{
  "conditioning": "none",
  "inner_norm": false,
  "moe": "top_k",
  "num_experts": 16,
  "beta2": 0.98,
  "eps": 1e-08,
  "max_steps": 40000
}
Rows from block 3 of a small image diffusion model, named by matrix and row number. Rows with one number within an expert belong to one neuron, the router's apart. Each number is 500 + 50 x the weight over its row's rms, rounded and kept within 0 to 999. All counts start at 0. Numbers have three digits each. After the name is the row's rms in percent of the matrix's.
After each expert's rows are labels from the 100 images, of 14976 (inputs lightly noised), where the router gives the expert most weight on average: "strongest on" is what is common among them. Only what is clearly more common there than usual is listed. The data: aerial photos of the United States (SatlasPretrain).
# router: router (model.blocks.3.mlp.router.weight, 16x384), inputs 128-255
# gate: expert gate (model.blocks.3.mlp.gate, 16x192x384), inputs 128-255
# up: expert up (model.blocks.3.mlp.up, 16x192x384), inputs 128-255
# down: expert down (model.blocks.3.mlp.down, 16x384x192, transposed), outputs 128-255

# expert 5
router.5 097:515556494500450421464482462467478494441451547472479484437553418443465448570505491483410521518582501451434528477429457660540473536542542470510497592458420494465532470505423391508512589546533536493538511485564483502471437475466453425471420466576495506494554540485487508483548492603512479564550542441556545485416520473499486562525588545487482448458517471529462458440545545585518540632460
gate.0 075:441462507431567527482468575445542506601581396488478519476461517537494520561568514538502373461440437488643480506512604445482470426430422464476506567484599529553465368523525565529427489540516461511523448505490470541429468549533561502524629487471533521527551492531432579581485574401481520467561444552482475508501470592486475436434459426560505559477542548518431537583484436474454450415625
up.0 095:471494431495457544497433515515462435436498550446495510487466464508494522520558454506511427385423480427554501509552456461492419481414525496494558572461556504460464613527499530547431457574480548568550533406506552483359372477536426483454447445444506494544485419510501426599532491463510441593462418526511550510478504557527586491534481502545452542409543455421490502473527418503449585522481
down.0 098:504501480440523589517519545481512475484472509499431496490535454527608519534574469603553509577492464566415445472478523523568454508532448495572460574457438527589450537477528582492447481452546459542493525523461505444441480461508446443506455475416519586507514566498467398616564383563586448512498464453481469455584509492499454521413476553509586509520516430567602481461521496540383506414540
gate.1 109:531552497523441471471421499498519591534412438535465464555460537402554492522566525409538496540384503626514476456469449526581520506600417590571548522419415465531468527444434502641456461492495450530530491465432555521374479437493486440455480618523596438518508466491507478502489412442546521497421567418538512435488531462496574481535466507509558491509534386552525451582444586445498587475501
up.1 095:513488529477463546521502470498503444437449492482407401467390432499505511454481488563526566488638456552491475514422565556477442546512392532452585482459470564507584440493460485501435496461540501505432474516461549533503468518513500493502496515453544466577450616515413573489459482555396454540590527488601529472529441500519497461451593468424560505452468517610387399568493482470501507650531
down.1 108:434529484509418496517498462473517581462368543499562587540589532411515506474593523519422463567524459506457486536390493536546518476518476558473491682520433524528554496453479446493426575471580440493459480503490551479520617517516462451446488529489476521531492584551436492549549457504495485553552515390588570422495596506490475570537517551516559444476520516408535455490531510589497570501529
strongest on: crop field

# expert 6
router.6 082:489500492488586465493521510521507504462560560469432521537553485484495488559423449504422455502450578574555540469485454523490492424442519523585562478462541451596521478492486524503493430506550418489492429462426455411519491485481484572443449577479592428580584436485491464417587498547469440406562462480532478509534461455398450453456540381514510464492535443584544468546506482553501480514503
gate.0 098:511522558478553466550558460474507559472535523558474567476489471448569413493499469473464482453436432465587529561504443438527485473449523524474554571514575602474484451545505448531554405516434556491491558476441586493545501573536529522558549469486408476479526511514417502570569487538490497531494431603459553493424478538465527588592440526551455484469561524472530498492444479523377563426517
up.0 099:596530502498490571506462468582477454617505467520405504548477517484622469551542575498555585571494636628497459457459564436625541474499452432506528441414492437515442478526497414514436615515490486448523436545499467536515481479433501555517455557518589539478411552543431483377341484489479485425429529385463539524584458596547439521446418461462493481542495513512467465490610562486567500523555
down.0 100:568476525433507622531447573466546516557510419491492436423543501490440529466530501560521453536444588492511609549562373497516471475459561479446480469479515527504546462434529489524528474620505565537516483550486458507462514481488489539450462498525583409495539502487541469591541488442460509460464489501535601536559452523610550513497521453572624454481532515516552512503421485563577498438441
gate.1 090:484592494579489492562564463538494441561566512494435469557476535510515436522413560546539527533564502614519481463448516530448537519476517499495390456438465545499498616445436506483386499470386491550570475594403455533481425483494511541500473512501481474499567551452532492409530366527550380478495553468545517470494505490566482491534503470511517512534501379585539427505598571515542541427435
up.1 090:396466464643549412539577521458399471468550556458469457521493527465400472473384395508574502498481461501558526405542422423467559547476480419445446456472462485476570570493451530412511492604515467547574426526458509498433401490587504563409501520505542389441529511412566476433568529474497476533472545548568457455522576364441469520536555499519540463501526476426472549524562442508525528515474
down.1 093:442551530438467522446510522601499529578515532532542505397474569440519529478511453498494595478583550555452520460484585479448548412494538577468405515460472450401513470533580500539471563480560584520521541414506450501593537538554538511562548440450464503495546454504533528549458492563456454450595496582466504449487461555440492523496502467490410485512500515513484528462473525517455519504439
strongest on: crop field

# expert 3
router.3 089:524584486484479496500595514491522480414514485494509504463452442504529539529458534438495446558514493628516562530475448571547497448431529511467463527492514473585470502440528455536564448567518557559512463492524346505469580464457479547438484410537485509383573423506474518546454513460477527478541556514456573531420444374534602439540496568527435535518507438507476515558380551495432553481588
gate.0 112:471445500474508468449570483456527511525547475453442589535534567435493431462411461407467507497431434615543535443501508406449506449535564502499476510431556496469534454488427507480453518459537575471444420439472564476594409463530367513461544470510476502564507569574524436585595451601459431532431449497515479543357509586367525541501485543476482523432562554517473510514591502517538518563446
up.0 114:457539465510484553438508512529558590470556471558458532485554470444549456500455579491401574541449447467573448530481437576487475532442555483486431621512530569612558538576524471455551475546522569439464510551460396521470495575424449458420595415532541469423466463521452525564492555477521429510526468562460533488513551433456489539396524557510496416475519436452482516600459569436442514426473
down.0 113:492524540416424442503535415415433533529567525437525532595505457458571507499485536468509478437552494561479431467568584508477485437543509527508580464429475523416512444486485568534484460463499540471450477381547490364559484523597478527532494487483427488635374571472487461521486467581508450455501510445471434500455558581514543442507424477425434527505545570449485505421642474515566506487510
gate.1 102:480468486496483511494446443443463429487403535521375573486432483536609416481410455443515500516474452485465545490573529531576442550405520490566589495522495507441498451482504467474509482472484570459572521412450575525541462540476446501453494431562373521423490499489450490517513506516479551489557465524504591479448530394518467428572445592473436547435469565457453481575488394578573485560502
up.1 101:502533526474525494441551457446539517559434505530591529599472517465478414525458508564501504503515468580495497417526486473467553527601598502477504498409481540467445455473542478552488524453506381562504529488553509464451549509629529459569531559498541485508539544512541483441568488503619370533453566470568430471536545484543563490527541552528469462608534433436497533399603536474380504418455
down.1 098:555491536474507460367475501520461479464476525421539566517443576485514471558537433551512490536507489484415540444503532543477511547538534491552587513431499496440460477446547360532443548503532492504528553530517519452570408556578404492495439562438433478468482521520497482434525536502401577558503444540525503487495503478414570431618524549509552482502572526519511534491521568558490513502482
strongest on: building

# expert 12
router.12 096:561484506601483508446429504442457574500496534437446516558526451504492504614586507504525529522435520524449476497549392519649453531444493510553465463509409545533527528411451506515482523464463438509547505520471433581481522482466579451546552504458544458524510439499530527490600427424533446639475608531499491540532587462592543536487471489535525584499639442475475491433586499418500575462621
gate.0 093:506473593499530494499525490504598558475468521506509593458509493519591403496501431570540518463559479430460565454514507584502562570545625461542486471531485549488567460518553425519552560543468562444505501527567540525635563536516539519517467486483445504582400440564584473567490496505523474506541502442508522460492459606509502481407528542399430494527465531384507524391529587554492449555515
up.0 091:546519470509564445455549434478549489475484484524391509490577518570560490375596482518448536539537566473473545465420451578509508474460492420501474508564444581451539495469437422544507533485490489502520441560491529490578553569515486478487467435466505484498415583477471495507444492579474521508522467454515539597462360587489497571418485504421408529544473533449470484495572544544536522532513
down.0 091:361522497444508534512473578488519436520493543585471367546516415568523478477503507541506507451504478500539524490564537443496530515484513545487571430390494462534507429407488473519503484551619468493452427573518506516561463611583595484500493476475489563551501576503474482460490479485564378518407483580440499517572466501530466446520536523512573518541464509511594473502488467508619447556498
gate.1 098:518499418537532467513414531603474437585485470540409471460556500504508517506545487464425529517444533489526554574605520456523530476537417569534520526497587522513492449436553475507550499525539576531462577408440501514569468461526577541450525563521524548442460608464498452420493357480520482502480523478496530495483551508471501482514533510471449490471418557447456489476487527502497553505419
up.1 112:486528480544638494499429461551490492509423504532425471451615472533529475539518490482434585525513501504534504567558469521536522526521405577558480501548479526505453454489572399558520445477560528443464593445413443517530546575506597513470524537442484523425495596446449509408497417503539479574501576520537468551523546571472448454418500515495499514569417550433448530434548546507468511456526
down.1 104:522466463522595447529487463546610463539409459546501455469585560501536596431431497618454586546474524504553492460450420526463541485380421524616504539511464484476480543507454441514446541497474540487421489481452571603572577415418564558481530528497563531493604477453449581504527530495440523578510497556489455506476475497491495443506543550531562458554510493519471523555502473514502503463442
strongest on: crop field

# expert 14
router.14 094:477551528482484419514504460538494547370497372526454545466512480461502463581505514481490510506508465649464484493508403490608469560456510429465452594467585413509406488519512428499547502530535539472448450452467413482504472552497537517489478466483465523495548425483457478498474521508519479441532380576509600501503481523534522515521634509549415390514433513455490544532427503535505552484492
gate.0 083:504500475635479549537478493542476543551436466497510436472445460467480567568622486431499462545351507500471511507423444558532424567439372482544531521503605487645602567546513511451493606551468454568506492471439532515553550525531478589406496508596480490478491439420451541498508510481474546500401495577544485475472467519524458445509414428541594512480523523533515580536478523504499484551370
up.0 086:464484558511583534449549472453493488483452464552490440511590497503532514529475454488573479511457400477507432562439507557503510538520509484566340595419447422445558569458505475469501533580553474520478538455507584448587512490497441549467550512488485394433513483505489435504572608511457495528502505566490457528403581576492498489415448533485450504520537516535565579511558474474543492486522
down.0 085:441563535514554457450476546556472494501509462539535529490576506567598407468545557468441493522532367501417471483442513520487470499464510610422447574496540533471475504504493472483491440457580517485447534528509452486452525513535554548486502476514506504538550452585509501552574520476520510461490482559551497537530454480495531489525524462515509566523456468553469577492542575506448465430467
gate.1 097:508488513522537537403514505385562593498514462515424442569470576481511413494427461514517555537550593495466456464462458523389556502487318464448453351522479488436550536423514595555514485446425559487565422570463375500466457527531573532499453483413515491452451518504561507478619512556451530545575456508522538520514548442441506491458484511483456473527574470456467519477576481519507530516390
up.1 097:518501503562464494493495495580543445531408593506550533410520400523542527548515497489518429508377466532494515530634477469597521517503600458521432562479472507592509565530459402488492547536507454470523577497538571538413440414502502539467497487538492483510521406533510491472381512468531530480403593464485544476499435446524490494518479470429621507501501462526550429546434462570525522535503
down.1 099:522528470554515401349493571523582528437500453433398518453518473458515493457536418559467461531463441527382523542400475501588465539551512471490421539448481570463524541492524486520430446494429526488449480575500465527558466515528493550546553543435459517489560397452530504475503504498511578447352544538586460467591517470517526480543563559487408465498464537477499485457403445524520376517579
strongest on: building

# expert 8
router.8 108:532545426406499482478460557538496536448450439525534466466588476467506478546549525450537484531502498552452521443472550499541512556508517546573403516505518475567430522498507432505550574477525477468398488475542418580489476524534548435526499524468507475483513472492509469482508523532478493499542492500470513453548473549442432509448534564497484433612557476424548491545482519550370499496498
gate.0 109:390516538491479536550597452511526428456529512531541462488581499521457451466474518534461563414595478393411540538570505447418541471457551416448450504438495549539494562577503488420515482501564460470563488567502553552555472594550443522455502477588460391501505430539475465450509514456525466549435476566510463619485417594480524454488547523423601539562468468499552504492515441514503450556534
up.0 106:501500557481500503517527457447516483509500649513480535543554553439512399581483539535535424406462414506405571437493560526433530480566514443565429491535492523501473449450438498490522609628432543477506592447450520432489456499463499449455484490487456579619485515480495481480491490483581428504502520491529367534487550479522506348492468509467572589473527494546503502502603543505538515515525
down.0 107:477460532468555533537430528503524511453569455548534417512547420528404547461517498603481449451472536506566520558554490498485464582455464517403476516468511550558510515516588486454506406438579431584428430530523488515481538539558529546506501520502498461401506516560453553481495459465562506428464516526504561520620455550511513519393554429475442491498479537463472484450487453516437475453565
gate.1 097:540494520523470546558502532514568595406489570553584455570419491504506507551447555590513493422535475513511484448506585497436378476480539494489499494413391491492500610566577478484604492471570517519473547538577557536464532472553516492547368430551500503453499490534595507472494404513495410463463504497441514521517523464537541530454502446466504516566579425450601504460484458522514582533499
up.1 095:487542525590534526509562499421571588454391515486497437526468447458555543550502508514552461478435442478438441419495513539455494515520471489568499524448443470520512550447508482528536438463505542532539543547548484490387503494592521495497456442533548480485428520537566525428457400455466478490509558466448560546615558429465454463502500443545537440565569433450513575507473484469537624516423
down.1 099:545490518559511506506513450514507490447474442538503515567557538518554477452525439523451518484528480531470489555487582508506518506482498531540456611478548589386531511517552405523496413413537538515448486547588595459538535578640422370530515536526436434543513531477392434535454482538491384472435467439475480412551483505462521495383490438498425538493449486481470535491547544489437507487588
strongest on: building