Weights of a small image diffusion model.
Training: adamw at rate 0.00066, 40000 steps.
Rows from block 5 of a small image diffusion model, named by matrix and row number. Rows with one number within an expert belong to one neuron, the router's apart. Each number is 128 + 32 x the weight over its row's rms, rounded and kept within 0 to 255. All counts start at 0. Numbers have three digits each.
After each expert's rows are labels from the 100 images, of 14976 (inputs lightly noised), where the router gives the expert most weight on average: "responds to" is what is common among them. Only what is clearly more common there than usual is listed. The data: aerial photos of the United States (SatlasPretrain).
# router: router (model.blocks.5.mlp.router.weight, 16x384), inputs 0-76
# gate: expert gate (model.blocks.5.mlp.gate, 16x192x384), inputs 0-76
# up: expert up (model.blocks.5.mlp.up, 16x192x384), inputs 0-76
# down: expert down (model.blocks.5.mlp.down, 16x384x192, transposed), outputs 0-76

# expert 9
router.9:113091082125158167137101132131123112107169069160165153124087143143114081134164117119157181085103161159081129159139082186139081129145111151113157125150105116099155140070118103105163164117134148143172135148059131113136062176137082138
gate.0:084193147135131081179151106080116061167112138169154137095237151153129067162112127139133139143111108151167155133091160170162154160198132114107127192081135093114093144131132139062127125078211138118086137138184065121110131154134121084
up.0:133090108114089145145130098087103167128167138086090093171073111095127163136090107124083097135154112123061122116153123078164139073059125143163132097181120102159165133122115108104093107111045057149185126151112170148137101114116170130
down.0:166035149164090107147163125111129146113100170119123119121116130146125132086143058108095067105154177172121165164211121162141137118115175095114115115154131106089124135139121125073177114153133075125166160147098145183126094132093154154
gate.1:154141132141186167126123077083113137139109117110062118153071166157079140080160101160147076077164118153101129149114136168102066159142153099147137116112157175147116165213086130110114131098113172111099106132104081196137113129159169141
up.1:209089086116139169054139121148171115167143101150103103144096104075090180119117111152115156163109150108146178142130196076152112147150132159120143142111145115137200128102145118195110168121130072212087124087185173152125150167129120134
down.1:099148134160138129123131174169115131179116126184164141148131162123153102148136132138160160116090100125165098148122112114120107164116152119145106147116106160154131140179152104086107152085109106158177148147123169184104134136170125179
gate.2:171141155165100146159180107074147123093086148106133162140100098187136058097119107104138060108180058120094177175117101111131100092189148125146108118127174180100124143164109132169108095106171131094120140134146121129156095136116124081
up.2:150162171147113179126138114108135087108079131149174162153096111177105034085126123100137111122154101103088187140140068155159110105143126148166117070123137130104109150150097148167121125104149098088156139140126129118104083128136129104
down.2:148079182181130135174153149110096137146109131100071130128076059162123126112151155110160093123143064052088106095074113142124160180178141140114174088121179149138118081127137114094144149126133107117089150103161153121131102089129134155
responds to: crop field

# expert 6
router.6:082164103114097134125128147152092135159132128143122189132110093104114147143106157143103136203132116130162151137114065113112111119121123135187114070080097129097135127127145148150151139092106114187114126101111139178216081100116098107
gate.0:109147129124192106110121123121123073079103116172132174117128102156135104154140125163082132141189132193185118126107126123187159090143132165175076147132045163116089096121062060138118074148216157123152050147100109162117145118121110124
up.0:133101098130203085161089178121114113066111148104086150071107145151155119155197099189135098121169121148180131159128129081132128109147135140157104121135097207133104130127108046119146113127182139119157074184095116164159180101159110120
down.0:140100095142094088156103178121093182129163119060090111096123141103150102129195155130195100069082159101054078097120063136094177163163142109096145079148155134164140171126126137115139181158034115078115194134093144130147130093149196200
gate.1:170118108110145061066086168120098129139094162139111102126114183134135119119151143119129145140118176089102166111144145071077132070163077091168121121204159163097093158126105108164100099187119097122091120078168167179101154144107146088
up.1:069063144081097101103086165161073151175124128136041099151122146112104144136191179132138164156039160078130137108092161090081134152135139118138103123127137222175070136108110142115162042160121101105168108188139116129094213101072107111
down.1:066113158143100138197212069064154126092141121073121149116129086116127153118110160136142095125130056135163123129112103145116088188164206176068141158093104094207135124111143124057195104095153164125187102148055096087184124092116115119
gate.2:101130133160094083106179160101195061164134126145130109128135101120120143070095108083091072120149120110132093151145138057188126150128171127131164099111154138144150153141125143164133126089126167147150086082125139154109176097131117113
up.2:026112096152153095133138165173173163167140139117113065138122108130068155171189160120064177157165100105114079108124157081105203084128143151166106115154112163159137155059138179139173172099099123126130184099080140125145192130151125125
down.2:090149082135111148093113134230078164086091148141135145123160110066080119174162125177127190152139159157162149150102143172064189059107112187108061143131129133124088088095150119132135119145158121109088198157086123143168141099134106160
responds to: building

# expert 10
router.10:089125108122099169131136140121033082128112113146124128127119155086099109168177140121125080101139107157147093110080082171083116092135097128206160079097110055094138164149117141131092155056127155141114084171081113153110126101116112130
gate.0:148156092175151156162093128122197153152079150136150087124084097124125054135127140167089099116181109127083137133149143124123123099101078148114136132084153119093148147129249078134101163159136181140135120096107140163135126127102150079
up.0:119137094150126180115134130181119138114162090134074122157124149121110109198196114164132149143137133117134162186129136162079111139048066094168131079118166150142111120156174070112117130091085085114150123110156119183135160181122065117
down.0:151124121092087139098121128151050123080209106132126166114186146114150170108135107106126173186135142116144116147147097163134122126140181108162087147170132137142174151108061170112141081140092092103140135184140094162127160135159122160
gate.1:071171096129133108186115126091100082136072097089098120111128143090118145148084100137122144138161112111112149037091116153139065168177115137130101144136156131157099103049144131125109104130145097108141136186129133115122158117200119151
up.1:071139119130176127129095135113049088152069043141075126140130124154115116164125097128083170154153168127124142045080097181133132133209121155148094117134157117141061137080140101127078151140169121098112111164083143084119119111145108117
down.1:147102099128149098104064128151205136066149164105095134167136150153151095133155135134211092118093105106121111190137094143187083114082099161077130121164118170205158134179141097130177141167088093122130120117152138151149126137122146152
gate.2:115232149163052126177189128088144099165052169129153134108125119149143171087068100189113152064090075139105166132160083076158111160119128081132158161120152098161174095116165122142166139118088106100167150142125148166163121148163109127
up.2:148144146144094180124098148146070112227130107153157172171138129179087123255083170088100139130066115072092090138136094128111161173134199097115102117159155086105111164106141140095189067155170164078164119124166138151130130092168131105
down.2:113147160162150217117105156170067122211132119128140129123132103145078146211092149096094109125093115106141064134086103127117117126181185157101079131142125090189107132116123131149102112161171143128067158156147129142116145115143125144
responds to: crop field

# expert 12
router.12:142116101094080175074113143131152094146103110202176180130143187117132107160131147119142129148149153080149079119088075180108125173139179151124177128072129086113131124162094201110111114106096112162164141180150118136133133131171096116
gate.0:135101121068188091159169127119128125171121128159147112146105175101095099100127175126127118120124105142152095110148181078152169165162093146134119119081155167111151044180137159161153101148085187115170094157129068173131136111163125176
up.0:124182153137105163115114096132077157115125066130096169195175150135120102124127102142101148159101151103156135054098137111105095114142121131093157166173167089155138115122104140147141110141145118135101132157135208118137085192090152104
down.0:176123114148118117160179162136188127079167182138145152089136107135098163077121122144144087115149151178165156137206108116142111138125153085122098133135073123164140127163129088112102115137100105123089100121054168134139143138085205117
gate.1:163160110134108183119077127077124104115125101100116129179119084177119135125097122076113122132154107103157156099120127105138114053142191169153087083166102050192145069164143102113135145128185194124203137098118164108122056186136176082
up.1:124099102122159083205151106110181100154107191117233147094154103109144140122114127134116133099140134115135095125142135104131139092111148157178129143132164149132108099161119095153137122146128134104098092163136108114102161079143174103
down.1:112152143136154107232151133101136146135141103119167131020115138163060102137135160160120125150107115115127150143107140073107146101097120146199122044116170121135106136123148076146093114146108150072101074142162122128113085130163085146
gate.2:109177135126180135135078151086160109161093132117135091078162111101122202065096125103158150142163138085132140167112084169092178141141167146172124145112135132154066083115160160115189119189162164108146113127104071093092135067141118190
up.2:167181136105157148106173148104075140155164081098124143150165137169162018208153108148134100085111091132140196126094101161135113153231093132083116103148180059146168148143145108142085154137154151119100115129180136104196077124107094066
down.2:073191156123222119118145082089115155130132141146132107146117125164208175104146103114187140185149145144075112075097130140112112123116142111146136129085159161137109123125140154133172149136131188104119146122215102104110112130108042129
responds to: crop field

# expert 3
router.3:101124138090130176135140093153143132163115135145112169140113183130153113139101134081078154172138141068119127099108079155161102107127114156169131131114108055124151140139097187092075113139072071205125149138133155073171105119163145132
gate.0:111119105136142164175090094113119124129103173087169090089109132127109133082112170158106153143141073097073156097081090137144137172133202174137083145092129087174113099163178164139104126148111153150065135118100157135114113085158165115
up.0:146117130110119124069130136161134131144152091133115143128086087129125118123120089112156113097147220131148092183166151112087111159093097148097164112193128147126169166102113085172134135099139110101109095120126139125139172116083077141
down.0:144138152124090126116182108128171112111159102057116175094112042126138177072134066109116117089167120113133071206142151081087099135114167081131095182156066136136112107136075145151099111119119138102122151136153168115105131130121130126
gate.1:061120119147117163059065156126126140134100085135071103092114088132130105124137084168127139124153148126093142086116161210118123163106089161110140115106173129127160152116116100081138144117149155150148127103193135148138082158139130169
up.1:188139102158129129170127127118110146101133175154145120152154152098129155141101122113131122099125141151109255172216116144125105118124111100203122076114113101126139093098173094192139134114084162103147128113145120124098103177123086146
down.1:112034117142150153054078150124140154082173103094044098127126113125103100146100128126086146184139158103103160079143132156142092132172159162059098166134170136139192173129077132060116099140118109173109127153081107130187139140140158139
gate.2:166140164176154080086122115072109141121153080078127114078156034217110115035138110139075098139166164141123071118104105122134181091138141108113072138128172122088142137160125077190121097205158145105101115102147145136141115081123120111
up.2:159096161171118115160114096123116119080123129070125154101106081150152147122089118058080099161151104145098115144101082154188188076145104082113083190128129086134127147116093152160085074127118135137082125090192178136171101133112169161
down.2:162115091144147085157150125123174104118134093060150200103153127158174177106126182137107117089139141189110127116118151171099156110128148133144097141129126149089145123177116126161072125137151111167127110093171127095132093152081121059
responds to: crop field

# expert 8
router.8:070064101127094108151130137153118110141106145118167096097097121151127122142117168158051126128114108103162155114074075158158142102088096157200065136090102047087120124136137090075109157131126147179122158112069136102097093058199135120
gate.0:118143109106146176151141088115149136100108139130115108132066140127118109138141121137167182088121090180108130170125166148094085129102117109156174089093139171161120088125114159161112144156120122112099130097139175142162148200132132104
up.0:104133094100083161127094130172137121170083099122138129060096100095115104143115124118063098163145134045106101070132092162092137065058114178164118121131119100140098116116178107066131115094157115141085125122123078183077140076229130146
down.0:061155121086099132154132117136128080104129154121154186087197106107149110095141151107108127114107165156095135145178119111116111125119172135083103134132042085137119124154100104106144140132123114136163051142119116116006105081134180173
gate.1:117138145143095057217198141110141106090153141117144224131164154086157116131203123159143129170107073117151117146104235093113175155155120105126176132121106126133099129115085155107176158108162140134138086117183069123066148137114130078
up.1:151178111082167127109115091042125151176076135151163172122140116166093143132114074075139143135128204134088176175158074168128124148153110132136129123156136082100097131173129102140129143069123154077203066151129135088094108128150081136
down.1:110090121155055063236141156098161121135103158098115211116125123141132128141198147158152103125114022140173120157104196121104117142103124121134174139141122116118116180125138171111154182159163106137102067125146124094022149177111106141
gate.2:165138159161080076153149123111108176120147146110127159136153134091219097094103110128180147129120142144144155178102102105125153164189169086115134177169107171076125119091084168143194117156137102155144141157205101156105162142154163148
up.2:145140140214103160140106126184087182168100091129058126151108120192121132175152117160120089077095065116188134126181178154108144103113103132181145144127113149108131216132211071103161160113094131151147123120094106183080147133171153118
down.2:107089070057170132134066188216153083152146143147169093099085102175057107135146166154070134136102116144109113085083134063131142109079124131117115119096065129202104093144160110093097149109145174121082100101097145122111140095100140104
responds to: crop field

# expert 11
router.11:104093097159090124085121162173100156127150122119190179133183154144143112119182135147088120206099111136181162079112059207146153144109092180158101051090106069117144152128116166074062168153104132170150110139101111143121054125138112112
gate.0:118101123109180123108165106145074187163108132068089122111101082150120192102118115130076136137118152146107151075191109132150116032072110123152095181145144092099150121111157090096106089104139128152083103075141146150130098163135194087
up.0:146155111109142205067134156142128171115199096150096140157105114173107143146157114129156131168085158124109185102165109160105119133096060208133137084142135093137122163151141096131121142160115158112121069089087121130109043178123109158
down.0:106171130109197121138104139126014149194101139135161133156162080117110091143122171124110184157084136129132067104103155123023108130131157170136152140142120109133152095139146136079084170092169156161129114157120049134144138099150091131
gate.1:098122142097093154175099188141139166139119134123112062123132131164140146138080102154121138111162091128103158182097105092135149113199125152103109159155192113161099162062189195115150087143159162152143196159171108095138121156134116125
up.1:111143143096116166112069172097133160115143154102106140061166132184137123177078084164110135121159110079100174124104057179141118150176072180113080109136165083174097140149210129089129084148159144113182148198159066154148108127137128129
down.1:067107144067117124118140167099190112168122157168185098118102099117137122121123117102090157118086130106112155166147112065155177191180110123135160196096115143144100083119138161178221095132105097125188147197119106152103182114116085108
gate.2:151090109098185164098097149142141137100099104116123137129146132069121120154101117158093169164147110186173148099086106101157153094103131151134158153103106102098166148188129144148188151163178130138115122156148041148101104160170164102
up.2:118142134114118061170136111113113052155140188114168146118134171132109120117140114144155118102153082080151092162165119098136187133155163077086142132171127141090096144133091128118157165127104143150191123141163120110124220079100144070
down.2:141112153127079143132133115115139120068110117140133133113118124132175127117123134110145085087109142108152137101156138129110134158121083092159119138120070060135100134097194123159088141164116105142093094153131168123102111117081176154
responds to: crop field